A small sound classifier, trained from scratch: 18400 steps, held-out accuracy 48%.
Rows from block 7, named by matrix and row number. Rows with one number belong to one channel. Each number is 500 + 25 x the weight over the matrix's rms, rounded and kept within 0 to 999. All counts start at 0. Numbers have three digits each.
# filt: filter width-3 conv, dilation 4 (model.blocks.7.filt.weight, 320x320x3), inputs 0-79, a 3 kernel for each
# gate: gate width-3 conv, dilation 4 (model.blocks.7.gate.weight, 320x320x3), inputs 0-79, a 3 kernel for each
# out: residual pointwise conv (model.blocks.7.out.weight, 320x320x1, transposed), outputs 0-319
filt.60:520516501480508485519507520463458465478486468532523517490497504505514505492484477503506481479490489517526497523500527531535531501494496503519488500504486501485481478503490529514516515514519485488510502493484501493519495511500526513514486496503484490482473483493482504492503505514565571555484494486522534528484473493476493466489498483464467465489471487492505493463469480506516508551539555517508526530512542515524510504487522495513521441454465523514484489493503509523521487508477514526535490506497501511504494503505470490498485482479463475456535522537532524512530530540524523526514510519474466474479488470495472475453468474480478526519498503476486458499497504490483503522497485516529539493497501466482486487476483514506507
filt.61:478485498459498505539532525528506493476492521511492490524492493490517515486480476494496511517533557492494502556520517531476474501501474437447464453485492477463472511517548511494524496504525524548534486487508540525524532532517514509483490489521501513523526525499489497536541512535515510513513513534487495510552532560472488525476498504465493494496511503493529550487522524483485515513492511539529510550523502570547562552538520518535536506512500448487489511525549499503519468468496515520526510506527533511528550514498509517534513500480480499523541525506491481475538502497498506520506495499499499493459500499535504492484492485560494497484472442477500485509487481504494497457442456514518525479496511495517509509509482482502525
filt.62:547527526513537526458470472489462454496494504541475518440501502534539535523486483493544503490522520458458491486455489506458501499465465504536512493532477502483523495545516515505519530497486545541523473499500513480514496484523479465494507522524497549508519558522507539542458484491521501510472517509540528530499509516438500464523552519527537532509463484476508504513552520510537541507470519477461489476456480481498506499502502513499524472525454532515519516537504541532540511529513526513511489530519489478466500471485470522507501477471503566514505470505481489498507462504539529530515471496463451474491549507443461442513494476512460509505466488477520496489469507482502535486465513521511507515544538498549533511475466510489512
gate.60:503514512514509501480472455504510509507481527494507505491486491536536534477501514543526524529492515476467486465455450457455470478510508544537546527519528493497517529516524504485492510491510516502477479462486480489462497496475482473471546517516547530532530513464505523529492472481494488493510497509511507518532516505555539553526554550529552548493488485533502507545543508543536537493472491506505486499486479506468465490495483543508500493491502505496524525514519533511512526505521512499504545530527495465488447491454526513523475491517520521509481468462456485506469460454513503519473478491466492490555547524457475500512523530490518501479487483505534505469476498531529506501521513522499491552541544556535527462461492524504505
gate.61:492522523522530504498487513494503482496490497495494480486469500522541505517526531519504493493484466466432444477464494499488494520514507507501487516507511489464462516509492493473462480510524522544531487455492477495503490511490513494478481494498521487484528521534486495481491452481509512483472484469507519496505490443519490508516528533509527503510505466484500455517518511514520504506486484487495480517493480507511488513518508501521489512514550538537520514541538518526480470487479510524500513498491471460500459477462523504486512526521484475489463472475483470491500496507527541507455468471486488493521509503506483508484504524501503455507512516494488496492466467469444440517480453506507490525528513527525491522547522484512478
gate.62:531508484541498520460461466495501512522506511508512495472502460554543510535524532524544522469496475488497484442449455480446476492488508536525519514516502512513515490506479504509479502506503514522532506505475468461491456460490475473498480492486538557524503511505517509497463501477497499479489512478526512502468491485498518522560537528542532518512497531485498497529551554526522514499479498451461494471470494484508466471463489485496507502491496541543534517501511530519509520496502514509505530557521470456463479491478495528495502508509528538510456477496466443473459434468533516500471484477480481511534554545473501485499496520491490484507501514512524534481488497499493496551551515503505503544530517534554536508510512505494501
out.60:513498473499511489501510544532505463468509493523494510491465513506485482489463516509497523533479492518477503538517486468541535483454504466512461516504504502494519531535503505523540486469477510464512550519480475521500521495488487512517492463487527485511512486529521553481539522500544515513517538482493479509477473492489516538519471524500508490465482502510488497483523516532490512497545490482500519498480475521458505522530496496485516526433531481530489440520481508450494543484502495523526510505475497523533474521505509522462543505496487499501504490505538506539496503511534517474463479521493513481503496541503491507486532506460518524502482460474522495544508501516504471470470516473535474544516506535500535513494528524500497503496458504462503461510488516514472509533473502510474522485466542480479492509494484465525480536500505528514531508535496501479515458522512544528542482517498501533505463497463515513527525534478488522530471521474492478530499506474481480531478
out.61:499477501448550537545505496493466567530516478499492506495530488473559565473493488514483516517506498518490482478466475491450528529501496487481527467486467528521542507523546507457505535474520533546471480510458485495477513525543530543472475509535491474482504513500474462545499484467518464469475473485542504526468488481532464539523535465450467532567511512506518471470506509462507536463492528468568512485458466491586468505497521503463514509496498473545549513492479465509497513484515507483488535553454542507532527498482495515514477470479512512472508476540513522499520461484553497483474507482494439510498507464534466466490495525522490524489476497492512557426483527544460523483549504473482533465469469505491471472461539483523521520465514540484493490510460542477503536488510507519589468503556471524475519516470542521498477527504504509470520484472537501485492482432445493502491506523489548431546573539529491541434529542464467456457545471537504506489489472465507491473529
out.62:522529520479499520499554479507492506475483484506491491492533457522494471501517494544505498475538505541490529507486492516512520497476490512507514474498516510512547525498454515501480501419457555530468530505471457511526503478502506543524495513522490484509480528504534468517497540484544529513525537485507496471493507500501491530528488492494473469494541532471510519481481479484525526517479503516525498523486440498527519534520530494505488548507474502475529479515464493532469500489502518495489500488463489531535510464463483535506502490517528502476478508507544511520490534528505503506539534498465547515506452513472487456457506524500520517520492483490512478538483499463501516515538498518499498515514502497493485484520514492510502500509499522481516522493481481528517475495486504491494467510502468510476494515494534529523502452485513523508499450476515517456510448499473472512511523562503498528507511504526519515530516516517475526474484448526492507495503441521498471494494