A small sound classifier, trained from scratch.
Model: arch wavenet, depths [14], widths [320].
Training: adamw at rate 0.0046, batches of 128, held-out accuracy 48%.
Rows from block 3 of a small sound classifier, named by matrix and row number. Rows with one number belong to one channel. Each number is 500 + 50 x the weight over its row's rms, rounded and kept within 0 to 999. All counts start at 0. Numbers have three digits each. After the name is the row's rms in percent of the matrix's.
After each channel's rows are labels from the 100 clips, of 14976, where the channel reaches its largest size: "responds to" is what is common among them. Only what is clearly more common there than usual is listed. The data: acted Russian speech (Dusha).
# filt: filter width-3 conv, dilation 8 (model.blocks.3.filt.weight, 320x320x3, each kernel summed), inputs 0-79
# gate: gate width-3 conv, dilation 8 (model.blocks.3.gate.weight, 320x320x3, each kernel summed), inputs 0-79
# out: residual pointwise conv (model.blocks.3.out.weight, 320x320x1, transposed), outputs 0-79

filt.136 073:499551415475553519417526482563464440488540561515415558502470476504466560547537550516440567461566474501458438558548504527498547581622487458527597415559440602571482490403484491507495551486529477498495512468554574431487568558565474522445438535
gate.136 085:465434533507564453497540493532562515432443457551528461562506584561466489562410540560551579534507551504542610479524527595600526472489414514576560542568581527521566568515516585469545484425446548491495562527491496456576478555433548554571521591
out.136 105:573498508504361528449501476455419542528607573514513550430528460417462477529515481435512415433559429562444448484487469460350491481538570481456454454399410491495474442531475409465451422559567494481489430466522503583413620477559511433414479495
responds to: emotion: positive

filt.57 103:519494508498450522535461490453457536550560559433544501426510490407554448416582444443480448534498498468498453490442473433398439475453539525425433472427476453442439430469490431466449444523558449523551448530461491450464497426568468455440485425
gate.57 094:549528564539549456514558462562597475467446413561496462534473528496464462566460598603536537551545573542584550537534442587544530475529492552545543544509558543575516554545573524467580477505436520461481563474530515475567463574472551510535440579
out.57 080:436498518554435524433428449426461488556495563472457551447458420455376563628527550510419451450564523427485476459484558581505438542628476535513486457473442508552491423458531416509478584536521427547534463536468594549566536566493494462456505602
responds to: emotion: positive

filt.314 087:561477585579501436554533464493615500501471436503517440500526486444516414478468493586544516652550551509537486469487463519473481422430560568518478523481535480494514514557589528422544421481441499461510485536472506469527404506494548474551519482
gate.314 108:546513505479503534519571420571512451408418414576461504575478463496439457504435521573498577509612584561526516538559487587476560479531438456530566476488523503533594586505565588446581489518382599502471565466518514431598482567489545557578475571
out.314 101:405573516495517511543461436538585453461368406558487499593394399538499420534469547550419572542485601420568530547485509590527555532498462526509523483457509552564513593448506598414566531533396483489501564504517556380560490575469427526561431566
responds to: emotion: angry

filt.301 122:488519499464451521568442478441504547563574548470526471443539475412589470484534457415469415542442482474490483482469461405445462498449567522446420492435514430491411410459462418559452450545560434466534470499502448512459476427485494411455498411
gate.301 093:478494545569563520513531502571563478470449444553530476543517503487454465525467552547532543573604576496546565563539497555515548459514483517564543539521576545583560555535562550508529478467454518507453570455511471457582434558480559574526447525
out.301 070:427488554511422459463460532432539435539535507427550380479430492489532472500453472568530469531425474487540496459446541454504418474509545433494447587444513469412506437531519459619548503526517445444512482608578541515489348468413528480455547476
responds to: emotion: positive

filt.218 110:505539483467539514478576503566503421419461449573432506579440490554459507567440553581475562490504515520557538564572496528558580529530448453505567499551552558568542587532518506499556549506472566443391575466556476484530496554456488591497472561
gate.218 112:489455581515513416514545474557528418457401425555508423527496565560448495534405525575593521524576532548518563504527484562509525426497454517530555584496542526560578563570515581527593491412423551467480543548495437553537431528464574522595526558
out.218 088:542567485477461540509538415552507556466510492579473512541497495455458455502496593478440560493554502534460485516503474563508609547521512511540533411526489596544526563436471598356474464564482531472517493401503509451519506540533475537565435549
responds to: emotion: angry

filt.167 090:543414597552484430522508552479447586514447506486578425476526529488509498492483435521593468530554491498437479413442483533475443400440491552470457577475478467472549489570558560572523513423414525544573472602410505532511420472487538434580583504
gate.167 123:542489525548536493517556489548590469405410435571489505594483485528414451520415540591536600547545570481576521525541479558585555486514431465589557499544553550554572579521571573479554463457426572491465584487561541441579469592483569599575467597
out.167 087:405482504543514473435433587427529490540404525436532419472479428577440503440498429576484440536565544434486560495451529509579441475464392506467533520500512431512480472495532441571534638442439431533516482580451490491618470448442445512529581532
responds to: emotion: angry