A small sound classifier, trained from scratch.
Data: trained on acted Russian speech (Dusha), 26041 training examples.
Rows from block 2 of a small sound classifier, named by matrix and row number. Rows with one number belong to one channel. Each number is 500 + 40 x the weight over its row's rms, rounded and kept within 0 to 999. All counts start at 0. Numbers have three digits each.
After each channel's rows are labels from the 100 clips, of 14976, where the channel reaches its largest size: "loudest band" is the band of the loudest frequency at the time of the peak. Only what is clearly more common there than usual is listed. The data: acted Russian speech (Dusha). In brackets: how many of the 100, against the usual share in percent.
# filt: filter width-3 conv, dilation 4 (model.blocks.2.filt.weight, 320x320x3, each kernel summed), inputs 128-191
# gate: gate width-3 conv, dilation 4 (model.blocks.2.gate.weight, 320x320x3, each kernel summed), inputs 128-191
# out: residual pointwise conv (model.blocks.2.out.weight, 320x320x1, transposed), outputs 128-191

filt.53:451538543467439521509508511517465427447491504514511503388518505532469472510562510456525473508494491508534523508474494480460507516494546505548503497500534555476485502477485524420558470410461577
gate.53:597535426461526540525514469513484566501507518490551449560512445465571535536446508505476550454561521509559481511536459460508497507528426503515469559462487516526488493438613516563565495555546456
out.53:428457508530599494512461554493527510430523474473473520545497494466470480502573493519456580448506521541480439420448479497494578489510505507475538487535459492509560475538458480528498475573488562
loudest band: 500 to 1000 Hz (37 vs 8.6)

filt.36:463543496468504499521529487516481426444472521512502469449517474431469431488463537452448509499515503500557478510453431416434539573503476489550497519503527480461440475495545529465511480431430539
gate.36:575508463433464518472499433506463558522518561501570470545502446473568527533492505487499448448563516503519510532584488494494481443518430506516458502458512487532484495434565516567544522577552397
out.36:509581549535524534449535495555526563539493463579481556586449509533517536448471462478533525519475558537502535513504554530534546485413573562552482536531568561498513483542478514481548443598526476
loudest band: 500 to 1000 Hz (41 vs 8.6)

filt.285:464543521515466508451517487514525446477467478502467515427494554478475464483500482451516512561493509495525526501475529524500491554477547517544499504517521562411479468527514524440501471418454521
gate.285:567517451499482515512499450531485569546537539513521449543518464456538538485468478522531453472536538501520512521549503508499455456572457463518444521502514503558492543465568502553562553561533409
out.285:506522469486514517463560472547549539545572533539554502501520536490495525478528453442538536528540574560563539529450566553442491485524544487565453523570529544524481522580533555501526513512458556
loudest band: 500 to 1000 Hz (36 vs 8.6)

filt.89:449522527423399498561484516537532488537546544512521433481555464474432420472448543414498474507520520558515496500492508497432402492585437488522456465549510465550458569531495502528457590507433519
gate.89:591525466441520586549528505501508561513511528492591465557510456463547494533415549493490516467554502482549509536576511524480463493558416503501429494484509495564521497482566539565500565571481456
out.89:494516497502382562515457501551482474532513511516463483425485495485501468504593472484475480484524462461462449522543505485502386453502510510516543510536585478551512496519517470444505492464559464
loudest band: 500 to 1000 Hz (25 vs 8.6)

filt.222:574538495412473515607516530532508513510535557521551431503536471425503409482426545474507477464516504516538451514507509497439405507576426485525421476508511483559495517459515525517503555518451493
gate.222:551518458475472520522526475488468590494516545483538462598505420444575511502412536479452474431571512481523518524590469485494471464553402474510458502472504468538486503425591539563532540595505401
out.222:519464439459427434539512453523462500490551577463547426518529449469453463528487531433520457501538521528523554495482490473444452487562435443505493442548486446557419537483542517544489597451447487
loudest band: 500 to 1000 Hz (43 vs 8.6)

filt.295:502543472466480526533551457571464524503534545527508498519570480454465458426463540462505475486512509515531502528458494492449494516549501435546457501490553474504447544515558546513520582513465556
gate.295:562517490469542438505556486535495592514530571530537468549525456487548513468461486485492469446586520496484520508555474480499499441553447448508491519516514444544495492452583550544534546607502389
out.295:468496467504433536495482482487462531501531488529515512484485530563525529499489456500525431540475530544533557500495514510471350392501540488511455450487520501572460529477549477541402558521489478
loudest band: 500 to 1000 Hz (54 vs 8.6)

filt.160:502529514440445509546557477511474520487535569524534448512553450516515459499455549388478495470576513520523522513551489484443509505573441503526457472504539488526449521453530547550509547507400473
gate.160:549496437469544573548497511492489554533530506475558473604503442444524458498467564516494525436525494512532462538521484488505467503547414473482438510482479462538554496473529501593514540561525527
out.160:445477457557407532474515423509474488445523459435488478429422442463447505498535472544509503489414522498488519468465489448518443545440552534484468503491525466604427565516474478525461550558516523
loudest band: 500 to 1000 Hz (44 vs 8.6)

filt.56:475504468535495576545411569469534413537508457458470442485509516454450471508467487574508517517424478511504447483476519511486415539545501439432447484501450534552555558486474438519452537453504523
gate.56:552515496442466510537522464513423554478501537507536483523530420491543473491450589444456507434555529522541514503564439429462487468563404447529459447504513432536472508431542532533513529552476454
out.56:423496470538500501457453444504517500536478492490453502561480532485464545496583423524494522504410510504462476494447548548526526495451557521482530549508475557438469424535450471482550466534589479
loudest band: 4000 to 8000 Hz (26 vs 7.7)

filt.255:501533467533518508512513534493603505555513494549501441576500555459473473450483515477585500563511495567477491545504565549534466542528478461509461516563506528496538509523492517589513521555531511
gate.255:559502455494522546561502520484506528497549535462586429562547442440499478509462554503491504446540506503530474503537507516501511493580424475476436501509466462568546537493512499605491570546513508
out.255:506540557505447485432570470510512475481523502526493479509499480534471590477469493460536493524522553523534534482460479492498474459486563524556449508523542522530456521510501534466534499440580454
loudest band: 4000 to 8000 Hz (49 vs 7.7)