A small sound classifier, trained from scratch: adamw at rate 0.0046.
Rows from block 6 of a small sound classifier, named by matrix and row number. Rows with one number belong to one channel. Each number is 128 + 32 x the weight over its row's rms, rounded and kept within 0 to 255. All counts start at 0. Numbers have three digits each.
After each channel's rows are labels from the 100 clips, of 14976, where the channel reaches its largest size: "loudest" is the band of the loudest frequency at the time of the peak. Only what is clearly more common there than usual is listed. The data: acted Russian speech (Dusha). In brackets: how many of the 100, against the usual share in percent.
# filt: filter width-3 conv, dilation 2 (model.blocks.6.filt.weight, 320x320x3, each kernel summed), inputs 0-53
# gate: gate width-3 conv, dilation 2 (model.blocks.6.gate.weight, 320x320x3, each kernel summed), inputs 0-53
# out: residual pointwise conv (model.blocks.6.out.weight, 320x320x1, transposed), outputs 0-53

filt.283:128141146111169144071148162153159082118183111138035178141129125175077166138123133095065138085118142174140087114156138140141141155148172120178118104100150193124098
gate.283:181149098048141158150166092161135150091123109151170123132111147107188106083092133136207179160143137183098130165159069126106142133092098075079145095180095149138197
out.283:135097146099169146175130122140214105155073097123133071189159141159163139157077161109180142142124163144166156117132078140127115052126078142146182175112183148125171
loudest: 500 to 1000 Hz (50 vs 8.6)

filt.106:144144146173112079135130125133167120116118123165096084119131147094113082121090178154121095160047134152139165138131142154135115053079115127155076210125151101158115
gate.106:148151111076142113160146117142144145079102097155208102126096136097205072091097126148210164143107179131106160165139072121144126119063073094052118108171130116137172
out.106:120131153106144113132091078168173120117094070153148119187139157163162105175128159139155156134104174137162168148118106180128157126104096173149149135102151106153155
loudest: 500 to 1000 Hz (47 vs 8.6)

filt.20:077060133131074129175111102100092201180139169111139093108180124076169126108135085129123110130144115123088122102086128123112089110106138161111134130132089106101146
gate.20:158132094089153111175168101171135150093111099164190126145139128087169069099100143161175172161157151155112144162148077145137165078096106113058129111182118162145158
out.20:110158097182095119121096161099093125129117176133161098060066100082126106120108079120126097136143091114115152117125160112130102105104103098093068130108124109100081
loudest: 500 to 1000 Hz (33 vs 8.6)

filt.65:142092059103059168143136110119118161118109215112128086120182168092166088094093160146126102143127118155100134160148102120078102167084153121100097134155137107097138
gate.65:144116052073097159142155100156134124095096117149196081138148198136182059095056168184233160180133139163133198171161078108137133153089090094080135141188139136133205
out.65:143138125146156120107123146073092139132145188153164120077119119106140104086141089071089075101157061102087107109116149080096090137138120080063122136150079157142109
loudest: 500 to 1000 Hz (47 vs 8.6)

filt.196:160054101090076166127154125147139161150126173075094125154221144131179118108139150156130144178175126166130093134144102150100122159085169112143126086153122154095143
gate.196:135141063092148131130138103143112159109099124155208129120109163104192081081102158139208180151149143129103148143133114127143151122087082085047140101199069139163176
out.196:110104141143116200201146139131173134112151091107114088143167081128133128163114155158133158218143188086160145110101082119133124131131090176161128117115112151134126
loudest: 4000 to 8000 Hz (29 vs 7.7)

filt.148:113060146044112193170117096121147153173148138071085147125164134148160175109135140110161135209182143140088105107109127125137106160138164150147143077110116106080156
gate.148:171083070060089160188174131149127153103116104123170094132145182118198080084086107161185167204139154158124140176164057094115134149095092114096137155170132126113205
out.148:114139115109112108157106127126115079096106116117121065146091169161141073082048120157194140156096143142139159178146090096153149114058106101112086165122193092077119
loudest: 500 to 1000 Hz (29 vs 8.6)

filt.201:137158133138154115125159121167167088094100102172074108181130141168104117154111143158069138087135145160140134155143124153165176128148131147206199144112175194165136
gate.201:152120076093184131143172104151129126096102120179170124126113180109166097099087162146214173156139130168102173158162067128139153136092096096091177126204133168168231
out.201:164090104096167142154153126195127129064112058152098173124109076090148096154105190160141154114149183169136129179137125131121142124057102142150107101172112169196148
loudest: 500 to 1000 Hz (31 vs 8.6)

filt.123:133189168128142124158098089125165105100120083161117168156104063125099109188189152114083153120109205107204146140119153196143140113177123155162113117076099109175057
gate.123:178122100065109137171164146178118117069099075163165114139128157137161064066086119180170190177129151165098150199167033111132159134080077099099140133157120139130181
out.123:118141174125097126107120089110091131151163164120070110093169074109065165190213159100128090127179086147148068106079145146112111120182173165159144078128088142134155
loudest: 500 to 1000 Hz (49 vs 8.6)