{
  "n_mels": 80,
  "input": "log_mel",
  "arch": "wavenet",
  "kernel_size": 3,
  "loss": "cross_entropy",
  "optimizer": "adamw",
  "beta2": 0.95,
  "lr_schedule": "wsd",
  "decay_fraction": 0.4,
  "final_lr_fraction": 0
}
Rows from block 3 of a small sound classifier, named by matrix and row number. Rows with one number belong to one channel. Each number is 128 + 32 x the weight over its row's rms, rounded and kept within 0 to 255. All counts start at 0. Numbers have three digits each.
Before each channel's rows are labels from the 100 clips, of 14976, where the channel reaches its largest size: "responds to" is what is common among them; "loudest band" is the band of the loudest frequency at the time of the peak. Only what is clearly more common there than usual is listed. The data: acted Russian speech (Dusha).
# filt: filter width-3 conv, dilation 8 (model.blocks.3.filt.weight, 320x320x3, each kernel summed), inputs 240-319
# gate: gate width-3 conv, dilation 8 (model.blocks.3.gate.weight, 320x320x3, each kernel summed), inputs 240-319
# out: residual pointwise conv (model.blocks.3.out.weight, 320x320x1, transposed), outputs 240-319

responds to: emotion: positive
loudest band: 500 to 1000 Hz
filt.127:125189195129121134103112091146140140025192132060185141138139178108144147153154176119104163186142113129107134099158118154133152126128141108081147119086100135161106147169160146093103186137104162155130114170140168156100129165129083199157120166
gate.127:141176175121106139106128107188176161157161108149124153115133143150118094153129185099156188188192145178168177142167178190177104140171097109142166119170174135160171141167172120170186101152175150080164158096111151185169162140107113172177127076
out.127:149145146127136124111137084124157129186121123085085159141078168144084115157123141103092152143157194187166171101146153178169094161072132135110160109111181113182150163122169143140153134151182141053136112131136154177113135160152071163165090108

responds to: emotion: angry
loudest band: 500 to 1000 Hz
filt.218:180143151160108173095171132121137144143154153131128143126156093190151106103137160106172144143143091136150135181143166146159092178151148100125141165178150171125144163143114074167164118178162149082177161085081139135160189114096146138139170060
gate.218:149125119101176120124164106179187159200149083151044110084116112139103095153085119066148145149182107170171144128184181153154102155159082143152185106146182142145184136106149128165158081135201142096158135105133095147158149119127113127175122082
out.218:199138119199150160079158114098103154084157214087100194045157135124134096163183171166128109130083124097179125154156112123122112165172120079090083109098147164122170191189133166141118122180089173105131096145124178117141113095097087157137154127

responds to: emotion: angry
loudest band: 500 to 1000 Hz
filt.167:101112090085118071151113112131138157159141059154085070109103136081085135161050126132109113107123153097158108104113152117133129104145088179179121092092103115145178096077126173134103098083128144167120100174170092103147093148151124115132079139
gate.167:170174182121124145069165107133141183158182118141079138102137119167146097102125161121144164160135111126182151174120173126129077169183121089140113162145137159119178181142149100187171090161153174086187136100083159146170159133090101169150155102
out.167:099125132102135108155153117134133104136161090120120061172122084090127165154097121082184162148147131126086099084142164099108163125078103174161137128157129151086145074073099126141119186068144125118117144123163109134097112090147175110154110174

responds to: emotion: positive
loudest band: 500 to 1000 Hz
filt.136:150115099179195154085140166084101158107105170104126151135163094135162104080156147175150097111098100128105059140139110134164155166133161092113108154171141150062099170184063096133148132161080172142148166115113175113111157094098161147166141133
gate.136:157170167121122127090160121150158181173168108160121115115123109139109124149102210086148179166150134156169158166142165146127079150160100150162149104161176174138188162108154135186158103117184179066171150102123130144170147122138128133128142101
out.136:088104077130158130175069152110133118138064140107119125085151167101098087155143043177094077101125110101097125102145062144111181056155136120132116135074117064135095139155124155065101134129114126184080070168141117127125110137113137122127134153

responds to: emotion: positive
loudest band: 500 to 1000 Hz
filt.209:122132144168156141127145172077081118077134186091169164163127139090129155109188167137110115138089131111110130107119095097080139121119164114057085118092098145092108136149109148101096176124096157166113138162134169114102118106144127136128113173
gate.209:177178166180166150077185127143149156138171114110063163123096105139157103123131179096130162160129109124157158141167140131128091172159125105135138123144120194125151179153142123153144128161136201103170167124099166152143157107119123149183133114
out.209:160144164179147110076144105137134128180112116124111164131048159155085129123097126083100129179132176144162170093134099130117103137121115117058124083114125122133106162162172164114168100148140114149142113140166137162113154113165089158122078146

responds to: emotion: positive
loudest band: 500 to 1000 Hz
filt.305:080150128116083083178107120142101101117155104104147082154091134087111179132090180166084110119118141128089120082083127130126152106084117170120111100082071098142133080085135162108105176083109099156090116180165083123086086142173112117081109191
gate.305:167156154119149153074176109139168171161173112110075166108115105143131095129122144108161164168173117150167132139180168168161096166173098102119146143157176165126160183157134111160183099156170182082179144087091178154159157126084124145189134090
out.305:111109124069079095179069113129148089113115123154116069153098142114107140168076122080129160124170141153061155115120093101151150099089108160148181117149118074157091079065157166119116170124105095167115116069121076164126114147134107131115110114

responds to: emotion: positive
loudest band: 500 to 1000 Hz
filt.69:123117118187149140138135207100077109123111149140125143177154091127134179113127119107162122140062141090120155140157115093093183148094152140110076105153063169066118128128095140100105188110111123143108173128148112092104128058147170109129116162
gate.69:161162172143110164086165116148169151141150126128091143106164110160153096124133145111169184167159115166149131144110165174162099153161117109124152154194151155135133181152133091181191091165179158044191149074107161149165181128097133167133152095
out.69:146145137160113166087126128118156126039127118126129151124182178121201127121157141130055152128144066106183153147128118087198086146148150126118133132130140128148133172170149113129120099144098184103172150159127157115164162150149108151124134121