config.yaml
noise_aug: 0.002
input: "log_mel"
depths: [14]
optimizer: "adamw"
steps: 18400
final_lr_fraction: 0
warmup_steps: 360
Rows from block 11, named by matrix and row number. Rows with one number belong to one channel. Each number is 128 + 32 x the weight over the matrix's rms, rounded and kept within 0 to 255. All counts start at 0. Numbers have three digits each.
# filt: filter width-3 conv, dilation 2 (model.blocks.11.filt.weight, 320x320x3), inputs 275-299, a 3 kernel for each
# gate: gate width-3 conv, dilation 2 (model.blocks.11.gate.weight, 320x320x3), inputs 275-299, a 3 kernel for each
filt.139:138118142153164128139140131102131122157165160115091112116150138132134163169177127059099122117139155144160162089102134135137169162157167137107115171149156134135148099123133130102120133135100178138139155131161150115138160154149
gate.139:201208180148161181148119122125118096167175159187206173125128133165176145089087107074092098152160156159172166167185151075095062168161152132132111185178164124122106156180175115118103078078105163172130207193169151140128144151146
filt.140:120125097122112108134112132146119130104103110109129115125107122092109086134117143127115109101089087105096089087089079141164160098095082126158139087075061134155145121110110121137122154149158113115093094109117115126103104102096
gate.140:129178115127102118092081149078081107170165171116130106092046121125150116130099154139133149083059098077070077083095096188191155099109100173195157082102100170178154108115103178235166189176195121141116118128115110164111106125116
filt.141:163162133104110128065027060068066107115118116113124097065055086126138103066084093127104137047039070099099072148122109127163131127105095191205166115115125210220163088082093176191139160167164107120116120117121154139143114094082
gate.141:110082092113108088119134131160151125112109087072082084143151106142138135104102098197191184138129114113125125112109091124139167084097107127124186068068050116119168131149131136141168145133138080078072082085085131118129086073081
filt.142:112084104155161177135194154131155109117123125126129157128181128138102104168199158111141104135154117147145135131142125133118148134120114112071116119116108118079131155132104119055096120152171120121106099101087110071120145136148
gate.142:127113127148150171119110147089112138147157186151162119135138148151150141111124144085075081127137171160157182117135161163160123175166167119119093151138159135136122125140132122118082091090090154165162159138136153122132152168191
filt.143:108123110110110113118123136130130139078084077134147133116108132122127113113107117139136143112104115095101092124124121141147122096109101135141108091080082139149120127124139129132109126141130110120092115105106136140114102104095
gate.143:219173101184199182079102159077101142145126167165158128078088175225217144036070132098099155100125166107126148139137156155113078164167130166137060149154151150126058135145164197177119110107113232211140174145127220194117124128112
filt.144:089096092109096119122106122142129129106100099117126099130136127110127117127099126131141135114108107095091090090105098125127115098096092137134133105105076135128131135127118138149139139121133100108108104126130127125115109088079
gate.144:174126199124105119072105056075056033136126109104117152081138050171122163072098051075107069115106089123112088125102133149128128147136154166126181146130154143122165138106125149134196140159139177132184148169171177134198187149157
filt.145:158130112107127135116143176114126146121111146160128121095114145125114103116132164112100138097112134070098113105103129111115115130137105144125072130139134110104071092115119141123080148150147145127103132128111147143118133136123
gate.145:147142142160160168121116128115113120170170162146151152140126146146158140121133135112100114135132132152155177141136143133152169169173179122140124140143124128138142117131134112120104121125112162150131146153146133137138160157165
filt.146:087117089118117161150111139148121154096112140051102094118066111047118093218161196201143178115103131086067104071099092124147151059086082131151110048081091101125105129120165129154133189160137018074027070068064093113082081094073
gate.146:097121120081070091141131137123111138092098107072089103136120137087111123159140162144142155110114138090099111071093117121117097094103096111142121116130127120140116117123136113143139135129130067104113106119105099114099087086087
filt.147:104112122098096089131111136153155143101090098111102088096092120120126100094101106150158136070104104077080093080083086137108100070085097154166147092094095131128116139134091158170126142159164104111106093091112158171158089081088
gate.147:148152132131162143087065083147128174123141114106127152082046091159197214043000038182150166161152191135142179168177207120130112106132131156177141117124139106142092189222241148165146104081064117145140097099115186232205139141145
filt.148:124123133093092085113099095109108104106106097151149179119095115130118140117104096136116106100102095115127111126127125146160130083102116134173145094090141144177143150159155145154146131119108128129143110132141116133138118130130
gate.148:156162163155127115124127123141132101140131138166140141150146139182153164095083106133117099161153132163153135174157141142131127157167164126135132167159167111116120142121104122131138101102127158156170170172193165183183164153152
filt.149:098115071078117103219153224156156181105140120059067062191134188058097097194137206138126155117113147111072106116113117073102070097084103083111061121100103081092062085082095097150082170155155079090069097074079098128093110116077
gate.149:110097115106107105113116122131148152099104114141108118112131105120114124121126117167159154133142135147154144138132148155156141110097118138129134088096105146135136157173158136133137118120106105080117104081092113094114105092100
filt.150:045066125095064059149127087172145128043052065101119139154135091090068117174195146137118106139108117114082107112082083125146186108099115098129151101082076114137161160128175100106135100141133091097140086090107057047093077078109
gate.150:127128129105113112128115118143135151112109106127144144138139136108110125120116126148148164117114130100106127126116132131136153087095087117124130116116097114123123130128145130132131141140127116120114113116103111125106096099100
filt.151:176180187146158147152142141117091113173170177188195181140094129172142152118153143126118134160136160160143149167156169163127161187180187108128116169176166099094093164116133119136125084112076167173162186192182191168170183182174
gate.151:156161176109130121145136120133145117122136151169160196147130107132119138106104128115123074119147152175192175171169164137106104186180191113152132186187186122128111098123123131129103076084084175155176194189198140147143137159168
filt.152:150180181150167145125138119113114100150184152135170167109113120143128143159131135115108108146154128152141125137161149131144132140163170111117135154158155110106118109095084117111128136146132114158149143155179118146152167200178
gate.152:112124135125137119141125124176159146119103106106104125129124106103085103117113113176165161129126126114109100129117119112116119084091099121131132086071081105119109138119140118128132154163143088112107073087088128134155103095109
filt.153:090116061025018084129154168131130177118134096122102063144166195122094093137142159155116213091083147108079100080076092206156137076071046137165110087094070153148094129107137127121094120137138098130073094100062080100064058042022
gate.153:079073055184173162155145168113134138151152165085090061141131157095111097162177226145160162101125143085101117076088064142149161068074070123132102086069058121107090089110114113128111202193184100091064075079089085090078115107099
filt.154:150115062081072027061102179089130202102069035133136095069127173135099054096136192058123166070121152098147131100126094139132118126097062225129101127101051204138106142161159199130065130152186139115059117102052171118066135113056
gate.154:094097113088121162114110134131136165094101137090093081129127147096113136127106110193192176092110136102114121100109129134122088074093082163137127065078090158144123098116114149140124163155167085093108090082061104112126094112116
filt.155:105118089094103105118114127152145127090079095099125091110134139110138086139114137143158165092113105110122105113141104115132122093100081153142128076102078142138133128142127141148125136107137102102059082093115116128106111094084
gate.155:123094203138136122077108007109128061124162153155151185088153024171158221133153045080124071109139098127149156125137160218235243137120168126077185127112142127103176173189172135113240110126111119110188155143163135098213127127168
filt.156:085105094154150130141114151206163160099104089074107093143114154100126106123137149190136140160135142128121127135117121096140115081082101105151118074058047085148123157130125106129112122153135058090094049072093090117110074079081
gate.156:113101071149171189151149240106098173143160174118114091119111202096115083164180215177158177113119170085086124100085108097114069118116096126127050094096103124131066135155158140146062153153149097117087110116102115104067099085095